Weights of a small image classifier.
Training: normuon at rate 0.014, batches of 64, held-out accuracy 91%.
Rows from block 2 of a small image classifier, named by matrix and row number. Rows with one number within an expert belong to one neuron, the router's apart. Each number is 128 + 32 x the weight over its row's rms, rounded and kept within 0 to 255. All counts start at 0. Numbers have three digits each.
Before each expert's rows are labels from the 100 images, of 14976, where the router gives the expert most weight on average: "strongest on" is what is common among them; "peak at" is the part of the image that holds the peak. Only what is clearly more common there than usual is listed. The data: microscope photos of single blood and bone marrow cells.
# router: router (model.blocks.2.mlp.router.weight, 8x384, trained with AdamW), inputs 154-230
# up: expert up (model.blocks.2.mlp.up, 8x192x384), inputs 154-230
# down: expert down (model.blocks.2.mlp.down, 8x384x192, transposed), outputs 154-230

# expert 3
strongest on: cell type: lymphocyte
peak at: top centre
router.3:164112103149119135080170092143135109198118111118180135109140113170141207086130052137126160098130134121179112137124135151166147094115128084143071078110131134126136162123147112181146138112065108159103073068045102179155089139168136136
up.0:062082190122110219120065067170122102076141121122157164136081147092151117107124150171064116108155133108127093055167134143047105141094120082123088094146120090126134092131176081159138122194149131091136145076112146134091136176121151168
down.0:173128141183158114102122131163140043092142175114182211145160113122146169136136103151213131103146106115090092162190176123159083200127069160111124116151144126129100149109124183164126095123144167147136202128061079152076163188120157162
up.1:139086146119140099153109165091108089152132173105139123117155127128138149119073087190204154139100059122128124077137146175141154144159132128182149168118165106192116080139139150098098164127081127073178149138147129121130114188155146149
down.1:162145159145134098104084129148110105126155103142135160181164165123153120097132135222076093138171148142101173202137174147090134085108120182168115164120070159144160077143113136076163108152178138148111184090116148123145041130086103158
up.2:123141099151158157172145148161101147179120120137134139139144139102116121150121128087151116077144074149101135174160148055129130125145098080097087166118124144123162106161141121064126161162136152076074184113136106149166119121154143133
down.2:108098097076089130164104141129170119136119081119144163127094170117113137122162202138127147120131155154115105122162118082115097144115128194133158151095133156123148149126147127092112105153154144064103146133148097152104102106154158166
up.3:144134049118137140094180139025105100162135123190162107088139127149044162095168108098111124181182178096090084085148123144158189145169146138133057129088141146110103106149124140122127131085110144096100117131131122149144140142149101093
down.3:130153074171158144119164156137144113136111165064114188143148105117043103156152174164151128174106092127132118131116134120094147152121101064116056157070117171169105153165100084136145182160114173156120182109146177143099150122109137144
up.4:080124138155120127092110119148133131098116089144119104102136125116101147145121147119113125081150137146115072108100118078178085125168101176141125124129140100136145159064158084107171136099135081138132129117102110128147167154137155107
down.4:167096102146121155087160085150159112130125111082140147112099150105086165106110162132143122093167158168172156156119150148128142184115121124126121132164188079124130137185067092131104145095087088069148093108112124124140088084081116093
up.5:131135151140145099129155125106113062202082104138132188107143129161115061138109154106102173139067138050143091139094060128151137119146140154130096114144156112147171169135140070165104128139124174130179154148166098107197121126123099104
down.5:160157135121149090155080065165127089071177152148109173119135055145144141095079188118123091169138115088182159155122131116158171134167160180093150118084156133120178159139111111107134153110149186112098083143082100118121149130119163103
up.6:124129116074123150079115144184131126191172203150130090125167103095162165104109067116133134112125124154109116135145149158183108112130145094166134107125035130126127105114130161162097124085170170111206108090059141166189130104164137200
down.6:089058157135119186169130107108083101136118124108136152143106161147108110151174079134142118096065113116121095117106109174130125155166143180138073160098142144166138107164150130131161130129114114134122116125125121135163080105155106120
up.7:078152109070113176131096142101127109095101144125134076110092098166146129142140137125159137094093125142087187130140108148102108143084121114159136096105191127146116113165145125113052103147092158140105140075119139144124164154118113108
down.7:157129145126157091149200118138091111148138067124136120130131080182115047125131112111104116133133095151107100087078128142190162153101136142104155082091104105131115073117103104023137133105092112199210147121145187108092126149118135110
up.8:142132146119158100128181121137151098097089167095108158166153138180105073106174127130119157170118127139133164147191090082191145097107107119120079188083172154126127175085072134178126129070077179137158140126087103117127132166165134095
down.8:091100095106123097172117126108094181165163106092100152086087121160122116160131145137155114129127185139156102139075171118125193147100076158128095148145120157076112109103103101102130156173135158147120132112159138164096168139162179121
up.9:102080161080133100110108149089088089136086112189109147055131083091127119099080134126140097119141112096127123104158142114110096178164118125164135072142141177123116137094116143139092166152118180090135109157109191140113148111101108159
down.9:117147079177076170049177081110144095110052081108046135178130123135194137133132098124154156118173160161158113139143126132132178078065095147146141137129166102179144134142160093137188165082180116111041104145172141157168134131165109137
up.10:099137089152143150190126171105120159171149146074093163095092142166183109124150135116184131108160154110116169164117160138082076156069104131089109158130177149101119154169115157108209119100102142141069111135161122128139202112138170152
down.10:127111084101093130101097115132136146122078098188170134151091069144102092168143095119151075090161142141052190160083108144124164063142100113090134098176106169077156138077123203150149155152140114160149130151121114129125080090100115123
up.11:149114128098144183138126128182146087204058147151116089074122108114126149130137113097155164099206175084099096122142106115149158127127118129133092110111157123123086141105148129137127100143140105204127112146170123103070118099113126076
down.11:085146091190115110140157136094123125129134092119161154102131130148182187153167168136119143106122126147116143157153122131111085146183118125166051093159099129130126122138122137116115132153096077083102112138104098112100125142097153118
up.12:047129202157093142154086153140137090119154140102114146103151073096103144117118129172119129136089140115141102103147169111122101148125161140116094135118179102139135128138119128098110136186044151133106127128079149141173135130126090116
down.12:192160108143169114080079087139075131105159138118099118152148067114152132138173140113119160149167113118097164123184136126150131163154111115155087100169130164129140145158127167070137126185176119120172184118226130112123116053054105136
up.13:134151105141150109080150213102160151143113159112166096137106106131115143096126086154157151136138143175119119120121169125148160100103132120066121098126099144107117125146163123194096110181113078132158140101132075119132114153098102124
down.13:093088094118175150087157117153167038092123066104091110110139159145121148142167128084152122134132053111107132137123076174114107108152103089136058110119158133101129131141114101099113128112178125210179159169182175096089141186113140155
up.14:160156170153123178195156104109176168162138105121135174109177142071094158131086106093189142120090171116138147145155130096164095125185157118103110134141092123169141111148132124167124176187151107103066103131079090172092173129127104102
down.14:137107178074113167176123142124158111099151166148078073120192127142097159089124125157146138146118128148157048143106094092143125111135143099133126069110139123104170155164130160116126187130068109093120149106127112115163099157166098147
up.15:108151167146131192158108156159112096105153154134115088204092120147122124081116126145023102063105132113137144133155102111153145149187077119173096157151174129133084141135156148126130167065078119110122144161044108189065093171088101151
down.15:105164084099161155146012110093139132143067109185133127158136145097144160126139176170103147126079107137161148168161152133144129124116099102094125105093180143134139077119146165101152131129080128165139122069086151075147101197111098117
up.16:149118120140113105119108136139125139117142084106142076125074091133142107087139163108078166068189116119146137097098157156148177090163111092104144095103140143130136149087163209096119103088145125108099146101158130131166151121137064172
down.16:176109115170129113168123106169143174146121128068154200165202162152103125096080101183094152161152127082126129199158121093090152159104130149156052101152183098152128108074166165096069138052117150101153115159159080121091060195062123124
up.17:082127111155117101095201160132163114045183225114115106108179130138098114128128170148136119150135191126127177139110122161110119094106124141154180142130137126107186152176106218140171172116177137121121161115161103071122149130163102159
down.17:177152119163110158103071091182135124160024137052131064120133142117124173197173141172100122140116121127107095152173162105129166183165112134143157128129131096109137171122078106157161142076121168162134073076144079095114135161152158128
up.18:124096156090126134159102140160114134147160195136123086119100140123132141111162132122103143139133137124133142143147144132161099097164134162057099127151027147175149084179063177109120148120174158196185154132123159121137159140070144131
down.18:070081154139093169124158108075123113094107153122136118093154153145102067092128163072111087115208132128094139108109138110096068111156073185128132143137137020148137117160113182132125145093149098080187143143160142133097149140129081150
up.19:102090124142150112161148137115123123059198093056119154119171137173137175089095124157086138175090125097145097148132169164107151144129127115173050147124195118135138125147149157138144139074179086168122143115165131162133076108123061131
down.19:197152116115160138115106166157166153119088119146146191124064173124087135103070149116160186069089150149144081165147121112076168126108141128096197142152137178166115142152092078135207113110080089190147119122153106109110194179089161131
up.20:161111091141151123154105171139157168127165100157189093190114134123093130173118140109154084125155130126080105067090113110204138152118141134172138132130140064111094140181118082113072160080151150086142088162123121113125123177152110115
down.20:110127089135171138089099147155133169087123090130151138145181158183135105172158218156154127202153130139151074122161091187070105177142113176150089124152120148059176126088143146194185081151161177145118090113109066180144151087134093178
up.21:174123091105139162088159095174167162149153060144171116157163136132203111192196106145215150132116121139127201112185137144073132145084143140115123150137183139165126104084126130168036165168168106113156140125095125171136145135114184078
down.21:180148146186111117102147121108102128073108136042153094124138047108155131094186157147083129135102106136088116103083131109121134196066140102195146151131103137115134152170194133117129116184199109171158168128108098138126125080144104085
up.22:107146105154133125080068149159150159086105078129129098128110068091130115088138107118150204066166092143153093095069162165099091124048134160156058130115187100097147150098143143079140140138140095162147164131147141208106144155172149165
down.22:149150143156139131131162121130181119080097143092079125109200111152081146160140156137177106122096175082179121130132133160104140138146100105181163178115175136124099147142154153092095169065108114174162140105131178170094111086142091147
up.23:164139156132097186112163129141194111127109120131136164070143088074085124086116085084114117101148103118142125097130135107149085186110124158147140146142139098145104124183173140107153096128119148155137128137111115158124159146117101132
down.23:116116098105102101097137145064102109182136197115085109157140098115090109168121054120120166213117205132119066106169105114140110137086146104123150126166146138137097196150127127155128102129159164145153122141203128167099163100084139079
up.24:135132129115154136171187126072091129217069117129129174103134127151162105128136134152137165107150087125089162138098091183080159117108100128183161120134187115128131149166160154131057110149111091124108115133157147126054087101099150100
down.24:081128120092122146150050088106134180141163114125142145208158120145133149060081119098076127132137087153146146184112180164109125142133101154107164133111130093109127143052143164169103128102161119067126108147139087093135186137102090126
up.25:156130098124173092137144065145135095058138104160132171135139087097161106170158153128104146136083106113107110079136152116151124069122115046084091161106137108132092104153198163121206106121127133111199138122133115093104147133111141069
down.25:160160133171147110162132123103131141125164142101121169055115139139147150155138120128164133173059132153192096107101094092098110068133163129134156141176123130165116096134173119073110140102080152190143082122082156122184125122108121153

# expert 2
strongest on: cell type: artefact
peak at: middle right; centre
router.2:088157145137138116150129153060083104136152096172148159136168149141082176093142155092090135120098157095151147184074093142076171142127117120192074116139213141104136176099132143155065146133127158077105155158159126121117103076121146125
up.0:134099143131174156122115075100104135181104126109113075080097076157081088092143100127133108136054133070114144160066141123114220165100162156119184137172112112157109088134127161108114108137046134149159106192145135119060082099138118095
down.0:148164076155098131137149138110136144114141162085102157121170109135124126131121143091123160178120136079137148188119110082106132136145160147098102147172121141128038156130123149165099154123142090151089187159129094120153159117111100071
up.1:162130135089134175122118143086147127164123140186124048110098163143042167034138116137129147146131142122162194087149114150143092139131179151130104093107131112213171092155067105111131143112139170170152113098086089112147136127008133105
down.1:113135185116169098133105131138124127120162142121178123117136053089122149142130134050105099135045177122155114110112173145173137139121199101106102135112210145095099107087163187124126145146159042087135125131082121096117150147214147126
up.2:108173177102138137145138150166132084092144119157112103147146088099198149113116124138147091175115173171161091114147151121180105071188133127028108135163102136160114163214130140160104157071091179099119156166125117109149151133086159069
down.2:136141084190110101136088149114126091150132093138168151184092097126120130121165120137168188119122142110156157160130128145127132150172117120166069159176097132115173128082158085194142167144101144103143120147134196147138150183086062111
up.3:127113167165128085113114076187156148210109164138135188160145150162104139156112169145143111101113141170102165129086089127095140088095144172091053169119118114119124102120127070132107136169158179139133094170090148114106093072161071129
down.3:163141170114085080134143089088122181110132114162183120122154114155111180092133127116094104131114173146136139118121144161141133167148139068070113130110109097172104191161119122135138120079170150170180093154105153138156103106143164089
up.4:133108131076105125141144084120145133092153172107193140167085091148086117112103096081139112172214147130073087137086094167141093166151186166092154152100186084137109155134130206163225137156119139114113081146180122139134122067120126190
down.4:187147111143160089134152146128108123110160119099158094131141150134146140084146148095112120131148160106141198154073177146142128085158131164127147044086142132113154098127143128097102125125076139116146083097222124145174132133112118136
up.5:142115160122207092115126082151162131068101119071138107194063121118113076146187174118098094154135127077155133134142106183136111086147158074064038148128066142122143157107134103148156113106107173134116088120150123135086108152174099095
down.5:109194113142127052080148103126157097157095108137166189095090112116130122133177109117135108082143099125169128132098123085190118104131149107116140104133171119050156139093061149084101183076098063129108168123128127134109138067150194111
up.6:164125184130138122175072130101197073102176102162170134104100105127143135136162112094155109121174160094142132153108135102135087137153174169116129109117126135131098142105063114102145180165155122147103150086151088144144152118084105112
down.6:056134115099102106183178158139161113164094143161136098110142125107126118134107134119110120169075136105189143115107136126141138069154133115096153120125138087132083090156070131072090102114114159134135121087127081117092138137112120106
up.7:138154123112117147143080131131161132043161164125101133090112103115181152095148112161130164114088066110121135198125115103139101060102122099148170146111181127132143179157135127095141166152116144136061143140159120104131138133134077090
down.7:114086119127055123119132174080163155124193123151092154112154107190110094156086180098168167136107078161154150088163170173117135082186068167096135147102153066121179101147168151178170144115146158091160149183175096141132089121111127125
up.8:078092090139120128142150149132160155185140167153148077104128170112164184151155153109164117097127159150126114144078172131135094150128097165150088087134086141108147134130134112057150144194166117134089109116138118142158131144104144103
down.8:159112144137132126114087076193105098094147154146088105124142076134103123058171117135094075103102113150111134134177095148132174118126111102103173133143109069135175115128161112175180108119111115106120117119057113137112138192161132126
up.9:146126078196105142105157160122180119062123148148133147083148128110105126122115096115120142171145158193163157094152106149142145165140100106160123137099126152159148138117143156097185151124071130136137123130078125100108163140130161134
down.9:119120113113081092127116134136138131139119096111083113190115130103136154182090128140160110155103125071175117129087193165149181102133055136112122078127124130126144133091126153146130179115149129111138124132143083120230137139140082113
up.10:122123077148135150148141162018187123107107125141111181137094113143114162104110177164126127091165096106129081141160136143192144142154103079127115108143127109115122133129138074092162169167153144110135154105190098145180115175176172096
down.10:146116123114124143067177142130126133037129077113081170119090133143141158140093128143132182183157114166128163075082094183106148165112120088130173136130072100155083113148147159139147161123112127165195101069124138147133134151101109125
up.11:143163185140159154137107140131095121126144084159105088090095104117110118122119179102076168154182141159064081143096114148141118110113103126098113156156138124141159168114084182154083131117087135141119153168092143116104167086065152151
down.11:095143096134088117150138103112077165065118117149160141192127143126048109137196130109160145125155108173178176136119084105142153139166152087109127169044137158148110110116083122073111122145124133175128219162179124126167122160144144164
up.12:108138209216151154091154158139145123065080100157053139149134163129090154119146160136082168128124120127124092117114159098099092129107121138152101122151157128149175130175127188103132183083076079170082159128132089137117112211096192086
down.12:116130124134141139132185131112095135118108171135177142143136171134163094136152178140103106154087161102102173181071110109082158094126120134160161152172125174150105118137111143168136056167180127153118136129149128101115103100180072125
up.13:162091169179102090079156113127120147121123157145152114155029134119085081160126120114144133140175193114135184147131087102138156166052161152096175139106154145136124127089156102199126121167097135158128150162129163163192125077087102101
down.13:139167125147108138099057125103141125118149154070116152168134127140110125138168171163069162135182133110122074153113116126105094186072085143053139159136129084094105141130070149067157087092104111089081135133187144153106114214142139142
up.14:167148163163156097134132142152168097133057165093207129118111154197123153168127042168072135188195053037065144107141155143130131139093149148134163143138096115097146084122157130118102060102078130146094100136124097100122137169150125174
down.14:097112099115161064088176123103145162170127085147075133103122134119187055141117184116109081085161106078132094103106102160115181092137124143134089147110118123176162121082074113139079177150135165141108165155177150118078148135145103157
up.15:185081154124091153100157117140143123101087144175099163196144086113116142156104093180115145099128130173099043088165194137090119095084157108160096152178165126155128146086143103150172163054072131174095131170089160142126136108168147133
down.15:108108122047132132068096099060071136133122092074080145130122141164170141129115161141146147157108091152100108154135106096100128184129161121140129135174157156172159125160164176162037139139108116136153089111204081160120148145152076144
up.16:069122158072104088167154086125164163156101134156126080120075167094099185148104107131197137148145097145143105126209158119191147076100132186112129139135144113117168111150110164149159103131174100142118112130123127129137173140160094127
down.16:090124169138122147109140111116063127200106079214098093205118119138115112161111130147131150120136087139155129120164125167138142125171156115148124106165178156129157117135203159144156098097173131116151124129112121117165120089151152141
up.17:143172137109122175123071115151192104113166162106144105066077137143093151107135120168091098109168102117099150122102066143131116155157059146082110124113111134168131123154115179063160118130120139120103122107125086153124131199145097141
down.17:113096132126120123155129083126132148194128110132188151097122129133078181108130160157146080091170150157093093132128104118129146140131159087105109141115110121087110114114143109163136165114208083078126118112081143151177142127131108089
up.18:142160150178125090149127135155146120147123177041080136141089137186107122131144144108178103100048161086159132132149087169110125084127143111117124151153055174066136126099172108152137033139082177226179106159118170058131102135164150163
down.18:140115117129091139132149115188146165158118131161130068133128145082094128130189128138154096068147135128112098125151079104113137134167124119122157117131091137127165123083087128141071134104114160075198143095115060070109240146097103127
up.19:206052154107141172139142113141133134107147106104130146089093101131131071145119164120108110193202137141124122148132076130058142123090166162146142146098172133144148134117118140111145131135141129111154157128164109138180108074144162085
down.19:147115193104144123145139124131126102110144129130153150191116106151092090184150153118103137084099106084140187084084080132157135138159226197108140098117132150131116108133114141137130104115116081126117139095131161163106065118162144110
up.20:121070096119086186079117139149142114075084119203153142141103152132131158136113144121103132130107161166153085146147116145133093119118133089103180191116091089147100125135142135104168069197113123106136108128090137115153150183155110142
down.20:119177157113092146192162076102111109081125137088125082113094170175133074132108057147099106069151179116140116130082101107069091080150096123134116182147096107170051163151141082165102162112126110171182149093145193128139140162099149183
up.21:170102126102142121116110069132106121153139108188101149102123137124079139108134134181136104156137168117072145106144162077077099154095162159175154100171109177163111143133122162160175113149117139135144103155081110148150149074095200130
down.21:106093128135085114092110169087104161163093149142123099102103160129092119189110073138055121148186125167109112130175119118140111152113132138137127100120178158109170119152181108133146134108103114130105132170097135117140117082170053133
up.22:063122160117109140103087066120181165107108127052099117104089123141155131150108130118128156154128213149120131176153113114064118103112148149130135148161078134091150094090124174109148122039157146120104136171077150144117145083114054081
down.22:095136129142208117120098124128094129152143179104186107080136132111201093114062138167150105119098168128094137082132152134128126141141143097125176074166143152115107143106093128141138081146118088126147180103119101173067144124118146080
up.23:177100091145115079167157173131146117107109121115067102072163147083153049096093119125130153177060115106133093130175120154097097133145105120110098116098156118098200190101184145155083100094180058134130140131126139094197177185130182069
down.23:166085130113149027128155153121152125112172137140111119111215112072102134126127133158120150141113109183127079140222137095118129164128126047144099064108087154141095158184156120054133098086103097114138144126141156115146135108147141139
up.24:102116159102091156079114145109130158160100187164162142129141124151211113090073033127111124113129071114140144156174130091100084128091089164167032102142126151106157143130141100159214199142165078142162177146099142105163083112141169130
down.24:140173143099159071121103108109099073138086192120136200083108090119168117146150087113153134124138160125134134135123098162106096159120161118069131093145121165151061068141168168118119149069110098176151111136121181156112135136092114112
up.25:140140070126132081139142113080129178096120139147131095139135147154109115154078130104133081069171118203122086146165172129107116112163130223154065140126123147172134091139123157087163099078134170120090154126157175128033097133146063114
down.25:137114140144088133133095094146162147141154074114137142137117160098095117173160167153074076123148163150094111083092108125122155121089151152100157169106117112183102137133088129066109163168066157122150067101141118122103059118132170149

# expert 0
strongest on: cell type: erythroblast
peak at: top left
router.0:107045114111149126087151116127102159150139140102143123116135118107128165175075120126162130144123124120100130104192135099124111149182181100152126101146074167147106063139152138153126106116110128104128130095048111144092140128101100094
up.0:161142132150107163124107092152144100089094103135142146141153180165171129156158120157131106162113140113116112127116105134218154099126092110098155193068130145153125115121118103139206095052132104145089145159118126135115133134065106146
down.0:141152159172137146169124110112128152132095078128174109130174140111149177154122152108130138166109160153134122140164089098143062107166111140102169146128117146175137137180049113133095132131132155109155182082157129146098101109092106127
up.1:140162212060146091149102127155079083108167126173113072079108123134093137140123132123096063129115161103096083074140136176061155169109155143118122127116121116131159118163157144112099139043042186064132112162102164139046085133072121153
down.1:121133200126105101090142149045075168092114146120131077120130177090107083155134176099079153154138137166153105097140105193121096129095158151137130117169097123136116060185147119115126121097171111126190137110071137109116075090094166122
up.2:147111137096186137128126129102129245123142139106119134094122150124119112079159154122106133111198089134160151143125120127162119081096114109111137110152052156177104173216127164131140168085151136104052137112157118164144064155049141180
down.2:128191062131146177151104191120135073093167082105105124082151128115126119133090147185133116149088150134147084131103111051177117156091080116069156225121084172106158183165145118111124121125120112133097115140150090163106138159124103139
up.3:108121085173120150090093100147173152083150072100121130116138150143133123132133105132126141091140100137137174132151132165131134133095185082114126158083165115146082153100106115103198104146191115113119128113099110144167080111109157202
down.3:137144120111110152082125197091172093184140083174129127146141120116145156151159116112077133157163180092170118152122138152143176157125092146155127117151199117141125147167131105172183124054125191096144105068084119166164195089210153116
up.4:111084167103094107140086126157112176058129087174076073138159085159143121127092131129090165052075105068119104159113125132103127128193141075142068160135106138078101073121141177147128110196214134213145101131139125121161096168126133120
down.4:139167177157075121132125143120128078127176189167119136175109094201092098130120156129163107076116125129162096166167173129084200089105107118150104124161126138077133127144125126120152142088111105130144106110149097118131108085153138121
up.5:182132090095083145115122116135209137095090162126133077190168168077160147131132120098162083109108120091147112138104166151080132192191133102096087125115081146090127104151170196129135125117102158166136094138142106132125152064125084204
down.5:167198107124107098127139098143086099145125119156098141110139096088098136164170112106145091212172119137138057070123075109145160143094078148139144109111146093073181116150141127080193168193043134174140035082181140130131103148124124073
up.6:137143120093121122084125139198152180178137191212105149113195120122109127104116137136144145093183170106119123143139138150164126143131134200157115080102138162094079173086140164151156129139130217092108131128097138102116158146111110148
down.6:062149137116124101140193147182101092155102076170143169127092195156118163134115126172133113126193201162154122122193134114152175151110117091080073170072106115123151126100064183115139145158135135137114117101118145132164103132162155136
up.7:130108071119126137136130187181159124152168178139125149097177122112116135087117119181146125142139115109178151106172162164148112122153124182133155108148112155130167132122145130089063065134089111144097118098149093170129155166135126150
down.7:103121125090206098110173142121154114127110181134147163114106132160083107139086123131081111146155121134122128115141104085107155156139132125122069086127089121125201160165131140124088128097090077154100142156083130175142088069155103158
up.8:179102086138127087146154089169181142056089156162107125117081167132161108116183106158095130146099149055123076111143137136126171180155173122167095134089186124126119079164133145164171133095092123126098088091133126107064129084154145079
down.8:124133136110148171119145183092138117128152109193087112134085095130059146130139166093091127163133185195093095110190099160096154078153165162162113084086105150156164110128141123082178102097111140129187108107098140137100165119124141127
up.9:105108111099122163096133082105078084134057165075141179084139136094069099163115146195118130146120118195134180128140139096106120174167164110154110121132071129088097102185102109120109118126114130134109129131143126140105137159124100118
down.9:101136102114160143159141114119142137132122147124092094115110128109133139114046134155075062120177160122132080162133106068051135180112145134094128149166155192178127157127101173114151127068121155181113161161091160116179166109095115104
up.10:172112159208105108133162121172160102094073128184066138146163150130119118139127159125180112131109124139109081157134145124137099102098138138085078140080122128138173153165124127129128158181129055158138101116135124121130128109145080131
down.10:154167141134115208129118129099123151168163069131088110131150149134160112151100123115111073156134094127140104158160131121146083161110142122144085125190145102112114106168088142106078142097164126138187061153113110119109077176164137166
up.11:127121145142116119129154140125110150039098125161137092102144094112110166181111129152164124147115094153124172103153127121097139160155123123074128117122050125107156111150166130092080113090135133186113102118120105148053143136130113066
down.11:101184146145066138098117090087091087144152123106076093105122096152098063173124147144138090110124168115102113134071093145174187112098054107164107115055137073149105125118134130137163181153100057063158137136167095148160177085128139124
up.12:088173148124107149123158145156122131191115147148109128125107095092139097108126181131165145144061149129110143129170112103097099138085089080101118114123177105111118160092093085111166148127071110082106181141128151099063157119080154141
down.12:136181134081085117127095124148207132110145175181149076153185163138155162077148124118119097158123127130104059145064094149160184121200059161175113122163153075141107141111089169123132084086098127130084086093208107119127145113111143128
up.13:139072175076082112105097109191125124203145169134145127114104156121138159144075117174077068145103091120180128158152131146067087132121159106097126120110062148164111086067179152147174151185166152126186129122132110112154148088187079146
down.13:116127168131121125113080155140112154109213133144136149112160166159067203123100080128147116109074138160092179200076092060101097140160094127132084124112161171114199114116055128135162095149088087122127132102128096160141101101181111111
up.14:121138152145115186158113121131125174145111088131097134000176146118191115129098144171172080120094114157109109171099104124178139110127182102078046107123122098164093095182117115131154176192093137055114146120155097189142077142157197097
down.14:110147093121133155060074136121178088089117113093143090077098158196134105114111095090154103127131120132157062088115137063089099105097123137193104148102133148152168180156143140151064152123103183153147107151135078045101139133106110118
up.15:129131148163155084126144081146063160139101176169132100081157164111189133120174146147188094116110093109069119105091093073199155132148167141097167136139093126120123109128075097103148095165075129102171145141167126182136117147049149030
down.15:119155069108192117093130124133167092126113126133096148104090129158158058086102113137136201162137086127058115176165058135044125132121195146133180123122100110169109157142124144166123117189101151081101156117116097200121132090100109136
up.16:115042088163134104117119079227178218153139162146162070123187157122084185075116070163155128066129114112182098110078148107152145126115120063077084122117118133134110138114161136171137133145113171155104079112180152133101128114158099122
down.16:133103128122114086085117084107127085113101187091127155184110187103138104158176093114165145095074086122123119183086136182067122129145210139174121134111114141114074146093144123085108133125167118137168134183190141119145089115179136137
up.17:125057146136139109164123165144201181072101059149136105087063135131184160151099154090182173163150116128170133110104184138143158179108140113077129099128123110105111135097159137154165141093098138130083110139115149117181150154149110163
down.17:111143133132110092078171176125067170111187148141092108145156087155087162170109137163141118088070110154138024190150090143172134072137106113094126117149170179159154081160169091114102158121116118134139164180164156129144072106136074116
up.18:144095150131135122142106072181065132173157143148158143131164151147108111156089088089151146142134099143137166122199127109136135105192126122139134155119093165159107094100119090175063091136046082078106095115130106167144110092169152101
down.18:053177181133144104118145129133180093095142136132111139074176112143127181099144145107095134137092152134096098112117072166167110065154102098164115150181099137139083118113110129133096126072100166158151129122089171082111136150113127091
up.19:095162067124136166076118140143133117122113137191138192168045097177113162130071159148201097090101191192113125141169138145112190124101082168186139162145097146144046117138095107131128061155171106091160145127109142102141140109131109181
down.19:124161103126089123194167153167128103147092135053139117142107136147065129155107103171119100179124117130130142127177083156079097160116087121166184120052160142179130118122078122084121096149076157127147115136109086153167124132124142138
up.20:127087144154133169160157092172147142120117081115133170153130150145179125128137160159178139128205135120096214185129102118171134063161104190053130152132100102174156134143052155132127184111093165074098149105127113129086121126146147143
down.20:157106141095166137168099066124118088111170143113182154157188082111057124147100187111094145119138139162085101166113150134099120171092132053104131159180071122130186148124122185125145100096150197107153065093134128174153106164157139103
up.21:149148093118130117154146101106073127113086118098140122119110125107181111157095144160132108189138130128067126098158127149092082107132160108136155153087112138083154198113122104145105135106059091128127115121175126103092164122103148162
down.21:115068159139157130108133201114156162108109136128099112165148121146108185198121134149114136106201113132128141137106140117187153142149061124161139144124069074099148115119167153124107155122151133113100165159121183138126097086184098169
up.22:107116186156152116146197167185183114166065179203095126151104130121122107099098158104134137102079087199137167136134204108105174142070120099070131130143192161124147101127150137149202168109167053150132158141178163135103165095051120140
down.22:079143139118131118105062122163159110111059156064101143127078117163121081103127061093149115200080130102112114146112082127100178139159112130191118088126131128109163114116127224089114143143112066082107144108169121111122109179150090198
up.23:085144160138136155070135142106117111126078255124108141158136075095135084148137164118156105141154087143113123134168114091109124098171143091157089132141056136143176132156120173119144126075074104104133146125127105124064119148157140146
down.23:179127087123142101128111118062128128151143114093193113087096143082136121143104149188150115207093173155166112155092033139095127124117112135107157141120085140144176107146121121132140105093127124157153085128103109165128057151133158161
up.24:076114186086150102168102119146214126077140121142126092179073154093129111137119089098246062155153092098135135128162135081162187107175117073115129169148151107112078172132164178070150163185108097149116121111121148198144108166079145120
down.24:154173093081109161131084182132109132031134121120163136147152071157091120116127113118077151078106137127069129107168116116149128153141128185035118156104172131097148136119084202136187148147148162118176116150117134163160153184137185128
up.25:131092150123146129132111109113228140109114091145129100096152191111143120161155112124087170132134124080155072147079162105068168162139136099114160130092142141162115133118119129139159128071164073186103129134136127118106087137102120138
down.25:075129189064169121114123133075119092068101124094146082142122128154099125137108093091142104144125125152160116143107169107139063143115111144113121159088125123153160090161101135156152112190142154141127118110048164164131136100106140090